Weights of a small image captioner: encoder activation relu.
Rows from block 2 of the image encoder of a small image captioner, named by matrix and row number. Rows with one number belong to one channel. Each number is 128 + 24 x the weight over its row's rms, rounded and kept within 0 to 255. All counts start at 0.
After each channel's rows are labels from the 100 images, of 14848, where the channel reaches its highest value: "place" is the part of the image that holds the peak. Only what is clearly more common there than usual is listed. The data: regions of photos with short descriptions (Visual Genome). In brackets: how many of the 100.
# convs1: first pointwise conv (encoder.blocks.2.convs.1.weight, 192x96x1x1), inputs 0-95
# convs3: second pointwise conv (encoder.blocks.2.convs.3.weight, 192x192x1x1, transposed), outputs 0-95

convs1.143 [ 87  78  88 182 144 133 170 148 118 105 136 112 113 159  95 176 129 100 105  93 131 113 155 144 161 143 132 116 126 130 137 111 103 141 124  94 128 131 128 147 154 147 141 133  93 118 134  87 134 115 149 130 158 145 145 125 145 129 118 161  83  86 137 129 161 135 140 143 168 154  83 123 138 125 122 142 146 154  99  91  93 139 122 128 147 122 168 141  84 170 128 112 119 127 166 151]
convs3.143 [147 190 130 116 134 155 144 166 115 135 136 149 198 130 137 111 144 153  93 126 151 143 136 138 135 165 144 110 157 165 144 142  89 130  75 144 125 160 124 120 139 119 141 125 120 158 164 133 142 126  75 114  52 102 134 120 104 152 140 163  80 124  98 143 148 150  98 145 135 150 140 112 120 135 115 113 109 146 127 161 103 146 143 118 124 109 129 102 178  85 125 131 134  95 147 127]
place: centre (32)

convs1.119 [101 132 132 104 128 123 112 120 101  88 118 147 126 122 107 125 121 134 123 123 137 134 163 118 145 108 162  61  95 119 176  96 135 151 143 100 122 143 140  26 122 150 137 110 122  72 118 153 142  95 112 131 121 139 135 109 111 139 119 150 159 119 137 115 137 132 142  82 149 124 109 115 109 129 186 123 142 115 136 132 119  89 128 164 119  94 103 114 127 146 125 125 104  77 117 132]
convs3.119 [156 146 144 119 131  77  91 107 115 114 101 109  84 145 176 140 105 131 133 168 145 150  99 134 164 113 166 106 116 171 153 132 116 108 147  70 121 128 136 133 120 139  62 107 133 154 139 141 143 127 141 152 145 141 158 107 100 129 128 110 144 122 103 159 112 125 125 162 165 143 115 119  94 102 154 119 120 120 133 123 146  85 105 108 113 119 124 116 146 133 155 134  93 136 157 151]
place: bottom centre (28)

convs1.131 [133 112 144 131 123 153  72 160 117 157 134 107 126  79  99 139 145 115 126 138 123 169 137 121 110 143 116 146 145 150 157 104 156 111 135 128 120 124 110 134 140 133 140 150 170 143 130 110 142  52 131 135 106 113  97 134 159  62 106 146 142 169 125 123 122 100 130 140 208 134  93 146 110 126 128 169 137 132 171 151 129  90 130 149 129 102 144  91 154 142 133 136 100 125 126 133]
convs3.131 [131 151  67 116  98 134 131 137 146  66 140 208 133  86 113 115 118 123 150 146 147 176 106 132 124 140  96 116 151 164  88  95 135 110  95 122 146 127 110 136  85 133 129 141 117 102 119 120 114 156 183 114 167 140 111 164 141 112  93 131  91 154 124 107 154 126 161 106 109 101 134 141 117 159 122 102 140 117 127 139 133 125  96 116 139 161  71 107 180 115 110 126 133 155  87 116]
place: centre (39)

convs1.142 [146 130  98 124  93 131 123 134 147 127  96 143 113 158 146 113 118  89 150 130 110 103 100 156 124 152 150  95 135  99 137 120 124 187 157 130 123 138 137  40 112 112 128 121 166 111 145 128 119 163 159 171 137 101 125 104 115 135 107 152 167 185 129 151 134  93 156 131 156 130 125 153 135 141 162  86 117 115 113 152 153  90 161 116 108 128 127 107 149 137 156 122 134 132 156 100]
convs3.142 [120 159 166 154 117 105 140 144 114 151  70 122 127 132 135  83 136 156 130 140 114 109 135 138 112 133 147  86 114 120 112  86 139 165 137 115 145 125 147 149 121 138 139 110 152 172 170 138 131 167 109 122 142 113 119 112 104 153 109 110 108 126 159 127 145 139 129  99  90  89 144 137 120 164 138 153 110 129 191 125 120 120  82 123 146 154 124 173 119 104 100  88 137 147 100 166]
place: bottom centre (38); bottom right (28)

convs1.2 [132 177 156 123 137 100 131 115 105 164 222 105 141 124 140 147 104 144 149 151 107 138 101  92 121  86 141 117 154 112 116 130  90 152 110 142 180 102 130 131 114 113 101 130 129 178 158 112 113 111 129  99 140 132 125  79 130 120  97 143 124 141 120 140 152 108 106 147 135 155 103 173 124  95 110 119 146 124 136 137 144 149 128 126 166  79 143 118 112 152 112  87 138 135 124 140]
convs3.2 [ 76 114 124 131  90 148  97 179 111 129 159 133  90 109 135 124 120 162  99 123 171 156 120 123 126 136 157 131 144 109 134 147  92 125 116  79 166 102 102 161 138 119 135 120  89  97 126 176 159 122  98 174 110 154 135 143 145 146 109  99 143 119 113 127 135 133 127 154 124 121 115 138 152 121 126 133 128 154 147 110 143 103 166 155 135 123 150 145 119 142 141 140 166 107 155 131]
place: bottom right (25)

convs1.45 [ 93 108 112 119 133 134  87 112 152 114 134  96 108 124 119  73 121 138  86 130 107 147  82 133 148 129 114 138 125 126  64 113 106 143 183 112 131  92  23  81 127 100 133 124 155 137 125  97 139 102 119 124 134 111 111 105 145 107 128 116 140 115 156 115 115 141 128 111 138 126 144 117 120 135 137  93 144 117 125 130 149 119 113 143  88 120 112 127 110 140  90 119 174 107 112 117]
convs3.45 [119  99 124 166  99 100 117 128 114 115 169 118 153 142 135 145 118 125 138 141 150 141 120 142 173 129 146 135 134 152 132 112 131 104 139 142 158 122 137 128 132 144 109 154 140 104 134 104 155 175 143 172  39  99 118 108 132 130 160 133 147 135 118 142 119  97 154 128 145 102 124 134  90 138 111 167 151 112 121 139 175  99 123 124 120 144 155 138 162 135 148 128 131 100 130 173]
place: top centre (36)

convs1.169 [124  93 111 164  93 117 120 129 137  82 129 125 110 102 153 141 106 174 142 171 131 125 143 143 141 128 185  86 117 146 155 124 122 138 107 115 108  83 149 114 127 118 134 129 156  78 148 161 118 156  99 172  72 125 136 141 137 156 160 170 120 120 137 116 125 113 101 133 116 115 190 126 116 118 160 110 104 122 106 110 149 127 153 126 103 107 122 110 172 116 146 113  85 131 124 152]
convs3.169 [118 141 171  93 150 166 138 130 141 101 132  93 121 133 131 112  82 167 158 133 126 129 180 151 208  92 138 112 194 176 166 137 147 142 143  78 150 157 187 138 103 142  95 146 172 124 113 110 133 144 106 123 126 124 139 148 169 105 135  98 148 143 125 130 107 114 164 119 133 120 143 135 135 149 108 131  96 178 116 149 166 149 144  89 147 167 153 113 134 138 108 146 122 148 138 140]
place: bottom centre (28)

convs1.110 [193 106 109 114 148 135 128 107 157  87 142 141 127 146  92 108 144 102 121 120 138  98  95 177 117 120 137  92 160 107  94 130 102 131 117 148 119 129 144 118 103 111 118 120 127  95 147 129  89 137 145 128 142 115 116  94 117 117  76 123 148 120 113 153 118 103 135  86 117 187 153 110 102 158 116 133 139 143 139 118 138 146 116 160 144 174 127 163 128 160  92 107 164 124 102  72]
convs3.110 [112 140  94 113 123 121 117 122 134 156 145 124  82 137 116 126  79 162 139  76 103 121 128 123  86 140 105 129 120 173 136 111 119 129 159 170 116 145 135  82 139  90 126 112 127 125 154 122 101 146  91 136 111 146  99  98 103 108 117 142 118 143 158  91 146 117 168 166 128 100 164 124 133 158 101 136 127 122  91 135 177 127 123 125  98 119 157 134 144 144 128 119 117 124  89 125]
place: bottom centre (30)

convs1.76 [171  95 108 142 135 109 118 144 126 130 107  99  98 131  99  84 149 116 119  89 128 156 146 135  99 153 105 170 143 108  98 143 152 119 138 109 136 115  97 123 116 117 137 128 149 102 177 156  78 117 111 120 108 116 122 112 114 128 115 125 147 119 115 124 143 122 128 134 108 119 134 191 169 116 159 139  81 133 165 119 101 124 148 124  39 135 125 151 141 139 119 112 154 161 137  85]
convs3.76 [146 157 138 126 105 123 145 142 162 137 137 158 104 182 125 131  96 140 131 125 109 154 143 126 113 135 110 100 151 164  86 114 121  97 129 107 186 127 162 150 100 137 149  93 141 116 130 100 127 140 125  61 128 101 139 121 150 109 126 119 103 172 116  94 132 115 109 162 112  98  99 102 122 137 164 108 146 170 102 126 115 151 123 133 106 136 128 116  75 167 124 117  89 106 124 176]
place: top centre (31)