config.toml
translate = 0.12
encoder_kernel_size = 3
encoder_stem = "deep"
label_smoothing = 0.05
decoder_activation = "star_relu"
decoder_fused_qkv = false
optimizer = "muon"
orthogonalizer = "newton_schulz_5"
weight_decay = 0.4
adamw_weight_decay_other_params = 0
Rows from block 2 of the image encoder of a small image captioner, named by matrix and row number. Rows with one number belong to one channel. Each number is 128 + 32 x the weight over its row's rms, rounded and kept within 0 to 255. All counts start at 0. Numbers have three digits each.
After each channel's rows are labels from the 100 images, of 14848, where the channel reaches its highest value: "top examples" is what is common among them. Only what is clearly more common there than usual is listed. The data: regions of photos with short descriptions (Visual Genome).
# convs1: first pointwise conv (encoder.blocks.2.convs.1.weight, 192x96x1x1), inputs 0-95
# convs3: second pointwise conv (encoder.blocks.2.convs.3.weight, 192x192x1x1, transposed), outputs 0-95

convs1.42:090157057157116120129144061112120193128163115189129136105178158153175128160123155101182134100099111128098121102069147123169206101141131131165144151145098104133155100144130176136146132153140050105062104132111156137181106109113132174188119134106138107107138142085123148116152165207075145119
convs3.42:125156147147106139110163081167122102084136101111110145134156125097196144139093143132093076099109146214164102124115071133121133163152175128107133106142119157097171188130110112153090068190106116164107054102126109181149096124151131115107035085095147100114089113100082150098149129153077184182
top examples: text has "red"

convs1.178:123093096095109151065140124114072109086122126063171108150193141153134145196124070086090172074067116152144085128122066099112128142116171128174142127127172128142131165123082126154066154167097107165131148119138151173142163151118109133103137148124143131119091143148132094108197159151090207139
convs3.178:133115041146093084151178130219107165118141121125132140117148108137124134108124230157125117137115157137142152186140151114161192150155166147142163090163035116127041155149091119144156163100127129130122150135154157082111147146087141181148126114146064127133116093104164140170147144138121129097
top examples: text has "man"

convs1.70:128192119008176101131167084093118106130147101102151162142078121184150092125109140147166149118136063064140188179112142105152144113147107131102157128210101137135148133166129140131102156136089122092073135125125144136163126132106158127121215092129148131149138114158085113105175140119174131118
convs3.70:184107136168127131157151101120084156175124090128167181180134052196180145154074148123138106142159119110128125197071131139158067148118115025169135126141125109135122116126094138134085145145133144090111216143071099078158141142137122138106133172130120191131143062148120138157149158139125101165
top examples: text has "blue"

convs1.55:127150112137107125095119122101157101177152120165124142128200166142116153136141111134097122086138136133157149128132119151081146169148163092153108161176106194095134133213121148107100213119131117100081062136155104057111106103164187109136120084125198128100154147121092061148129058156117118158
convs3.55:211120100177066082123126148154159114153161136135182124113196163120108171188149148119109123131161110127143159173143108070137116127170219150153077131108136130149130156128097168138130166178148108132106145126126156133144137076084122162084114132185165146153108129135148147120172147148135130173
top examples: text has "red"

convs1.187:083090102089084148083120120119137111109093137083127148132198138143142198181130094046101088147140070153138170154223135161190078134165148146149108144133119120136142102185143137173082102118121138119180145126178146167126097150179098103167166129159146094141113145142135129125107125125103185140
convs3.187:148124135147168096109138116130130140072110106137091090110065194148125127138144140114248179103139172103101103145083118098161128095122171147161170135155188114096105181186174109106145178117150154101065155119123163127095116080143126120123053127212120083124128100093157139122064107143202149141
top examples: text has "man"

convs1.51:111208066119173121105158097101096125077167106176109167091115170103122134175178156186172127112115110142117150127164157137096140135155147073226133123118128096104145122205079109170126121100155168136115116152139120174130158136141110184073133128101126137152121200167156123126140119164156152102
convs3.51:121119117154092113099115115117167129080104173079131114114084113112084115099156097111115149140123109127050152150188076164165126137116152105151108113151181130105111183093133076114114124124139144168117109145118121211169122168063140164133120086128047196131081125108125142144123061109095142104
top examples: text has "red"

convs1.100:177120093181155119124123187159130065190086135102151053112129108184094135174134143176140155112095116093130107160134114186135122115171130156145153182138095103077101105171103136142069105159146154118067090132134180114098115097070140138143162096162180157165100086161145145116113084145127150160
convs3.100:148182132094107157117128161136100215085121169167149117166168093147113128071116189046159138078153098102133112116152106135139144147150113097103099097115110122126123098204131168166169109054132141132155084118111112158129143169139166144168079140124145128124177085079135105127198128119168119132
top examples: text has "sign"