config.yaml
encoder_arch: "xception"
model: "image captioner"
dataset: "regions of photos with short descriptions (Visual Genome)"
train_examples: 101725
image_size: 64
crop_scale_min: 1
horizontal_flip: true
translate: 0.12
tokenizer: "word"
vocab_size: 6471
encoder_norm: "batchnorm"
encoder_activation: "relu"
encoder_depths: [2, 4, 4]
encoder_kernel_size: 3
encoder_stem: "deep"
encoder_widths: [96, 192, 384]
fusion: "prefix"
label_smoothing: 0.05
decoder_width: 128
decoder_layers: 7
decoder_norm: "layernorm"
decoder_norm_position: "pre"
decoder_activation: "star_relu"
decoder_mlp_ratio: 3
decoder_head_dim: 16
decoder_fused_qkv: false
decoder_bias: "all"
decoder_qk_norm: true
decoder_parallel_block: false
decoder_inner_norm: false
decoder_positions: "rope"
decoder_prefix_bidirectional: false
decoder_connector: "mlp"
decoder_tie_embeddings: false
init: "kaiming_normal"
residual_init: "none"
optimizer: "muon"
muon_scale: "match_rms_adamw"
learning_rate: 0.0037
momentum: 0.95
nesterov: true
orthogonalizer: "newton_schulz_5"
adamw_lr_other_params: 0.00077
ema_decay: 0.995
max_steps: 5100
batch_size: 256
epochs: 12.8
lr_schedule: "linear"
final_lr_fraction: 0.05
warmup_steps: 100
weight_decay: 0.4
adamw_weight_decay_other_params: 0
Rows from block 2 of the image encoder, named by matrix and row number. Each number is 500 + 50 x the weight over its row's rms, rounded and kept within 0 to 999. All counts start at 0. Numbers have three digits each. After the name is the row's rms in percent of the matrix's.
# short0: shortcut pointwise conv, stride 2 (encoder.blocks.2.short.0.weight, 192x96x1x1), inputs 0-47
short0.30 090:431499503475484465468548421439512480473494477477520466479535534473469443560418468524521478543527522505435540672396513526497382498519560500504517
short0.31 092:497551507467471495490591484531479483388507474452537517457399539502417436513468585509474564504545511519506468542501406488509451442524620547521449
short0.32 099:550442532455468432665515495571523565470481545537560498532492506491545530470612571512484451520428509517469584495560482538445449552591509503506536
short0.33 091:502504447394490620439534457471465562450588527521463516445571483403491393454558531513500535484481544528601519407432469515488415490500514626468573
short0.34 096:536438443484577458500436475540530543486567441508420497403542509520603423504534492494449468601493428561555514466484494532551520515580520502565491
short0.35 099:512540541520581484536454476481514499498580507514618528468465539494426565581513535470531467446558560559465512578470493364531512536563446617403506
short0.36 115:423531494501468468413541447551502500525518359473439512606502454540543468529490461522571484501460501462579472537657550537421600519485525462490486
short0.37 096:543519491539479495523526463539574452543471514444550434449411619529525548456466438532463495575448487520503583479544565474595515438607474533577514
short0.38 097:466381542620585554471433548473487436574540556437413527434541486505508498489561427467493392476445434418475512531491530501512409470503537472426457
short0.39 094:537493479510440509502567448520500487503452481567512513441496483520510496436454529510526478519517473458403506508603491481480388518627648483577512
short0.40 089:568518481488515573520486548491489484524602527430578497443529471540454542497408577526475521534485509645503552588413574504407542505588518566522531
short0.41 093:513506540470471571520495485428500481534605529526461471444535598420459542492465516482518489424549412450530410467574505481565502564495539519463536
short0.42 114:501494543487536499452521467483500488511455472536528463499613406467594500482555530489515457493504470533607531501480408502518497473527462525488454
short0.43 081:490574569523569509558427441457514548509425630502496493567488476486524562505511439596495483470403430532544487512446534494490510566526493486483580
short0.44 102:498477467566420481622522505449455501464513523441533563520400529445586483420620494459472526525449507477508422504476502436514516467461413473407459
short0.45 099:543409524528617478587491438508473474438502458487490475502488545439554525509362563450488537531533467407492401469512485497479420526497519580464442
short0.46 095:585564445541489512488586519528469478489506525498601472537436574501523487527546481429557519492511507492543470512560507482441526479469488523502514
short0.47 113:490585495551575456443448588499501477469473506460510459455504501479572505442488460494476539501431519510532523465458561531450452472549502444489488
short0.48 095:493561438519530468505486431531468445420496513546473431507513449474427409506453454509510527527445489416494399502583593509579443487546522507552505
short0.49 095:587480527462517480489555479531487551518510445534500480492693522512398472533492454450493533497432425552580434472612504502459508543551550435425547
short0.50 111:616550535413375476502475455513538395410529485557470530426508473488536502484495541522480509478463463422582467561418525585529536562503527467437560
short0.51 100:525514419511497492465496465463425438441504436448493649453448450455406491514461449527429475546482510416433505489501498533600475414505469553497487
short0.52 106:505519512499490589503534558529492411535527602553489500484481645453541525547496539449462509446490519547520478478421400507614438478569561548465488
short0.53 102:545558468433462497498487451487527482425484422611451484459535561551595555551443454516519561490538489532524498512439423525429508505522551551421496
short0.54 105:458452495497562531479490480487464473435455427618489488489478494366607550524439474571540530420591491494454490519515432533497501401418553451460562
short0.55 094:451562489449470571498470561558528503516451449453441590493383455540531419522540450463516438552499507465457545609488506607467457559543514489410468
short0.56 111:553510454488465468463449492497536412454518474506530513522442451455509401492451429529468484479511615531520380543541472460459509486440473531506552
short0.57 103:485526479554585452522482532536554485506481567508449481526383459438502404481517435470457604368566480479437490490449448482449478583487443444458408
short0.58 098:515496423499567583488604529542538535514517450491505528452478617449447527426478528415530501515506448483485409433476608542496469489460493432506509
short0.59 111:516555587440503490513488516470548547575497444409527469506627487434463531495432496532500532433458516468469483472516440449478470580497360528455523
short0.60 108:454436466514530526465476489484501441573489479491484539534420584471502474566397501413517492491474496571394524449432573506472606465503482471465492
short0.61 089:506562497489510491538476459540583516445459593614496514536470492522550514466502493576500469559358410524509511377381456479485487450486519467485508
short0.62 094:487454586594483465456491505484499429469484553461425461639485491429439539603477509508514512522396487477546530517506478483567535524518507431414596
short0.63 113:423467560446547566438485461453540486536457525404511519494547508455490564466484507479495522532455519490496476605411499503461576557454420533495466
short0.64 087:501488486482537586509527477503580575362541618465497460456470510457443594485449578533523551442400427568493523520485443465476446494554518520557412
short0.65 084:417472551430518459550499538558526562591508479554563451601486460348453557483406489495440436526582446460430485552510492474576378577457505494457495
short0.66 104:472569540555591494471518495504491518465564526488504509485446516499511511531528452497485473502417416505446483435448514420593553501524501559439488
short0.67 097:484524496574459523535561527461434466526472392492440461681497483535516468542561535455484544495557451537463445560483485562530500426514554495576538
short0.68 087:508551488575551510557493495409519588500424467571536575616456434563499556572433532458483497589598428556479452472433556461453555444495534474567558
short0.69 089:531575542397507533505537457594514467445465602545530528543498491388473599530470530464535455460561563574482501576462450502537515484421641506461485
short0.70 097:552590461470438454565537566498550495454597592483513454477527519498560565466540475493493454528553441577605471476498491495489439488613471639515466
short0.71 101:540460456457470429520547423563446470520492437481487505507460434443579563455516541543452463512412497508476449492474591515477466509396497412459444
short0.72 084:493441539489517467467514437398426498472495470503607534439510571502460503529507637552560484493507558479494650484568512466417511529474545435518477
short0.73 104:479467487555461464436519484543529440525467532541528513474538537508410442430546425553455536563498536465440528539521522557491482416489435472520485
short0.74 090:529415432548468488490458509589496551464459422461497482525444418486574532515500388454517488435433470455426464489551565469463510495511484543506488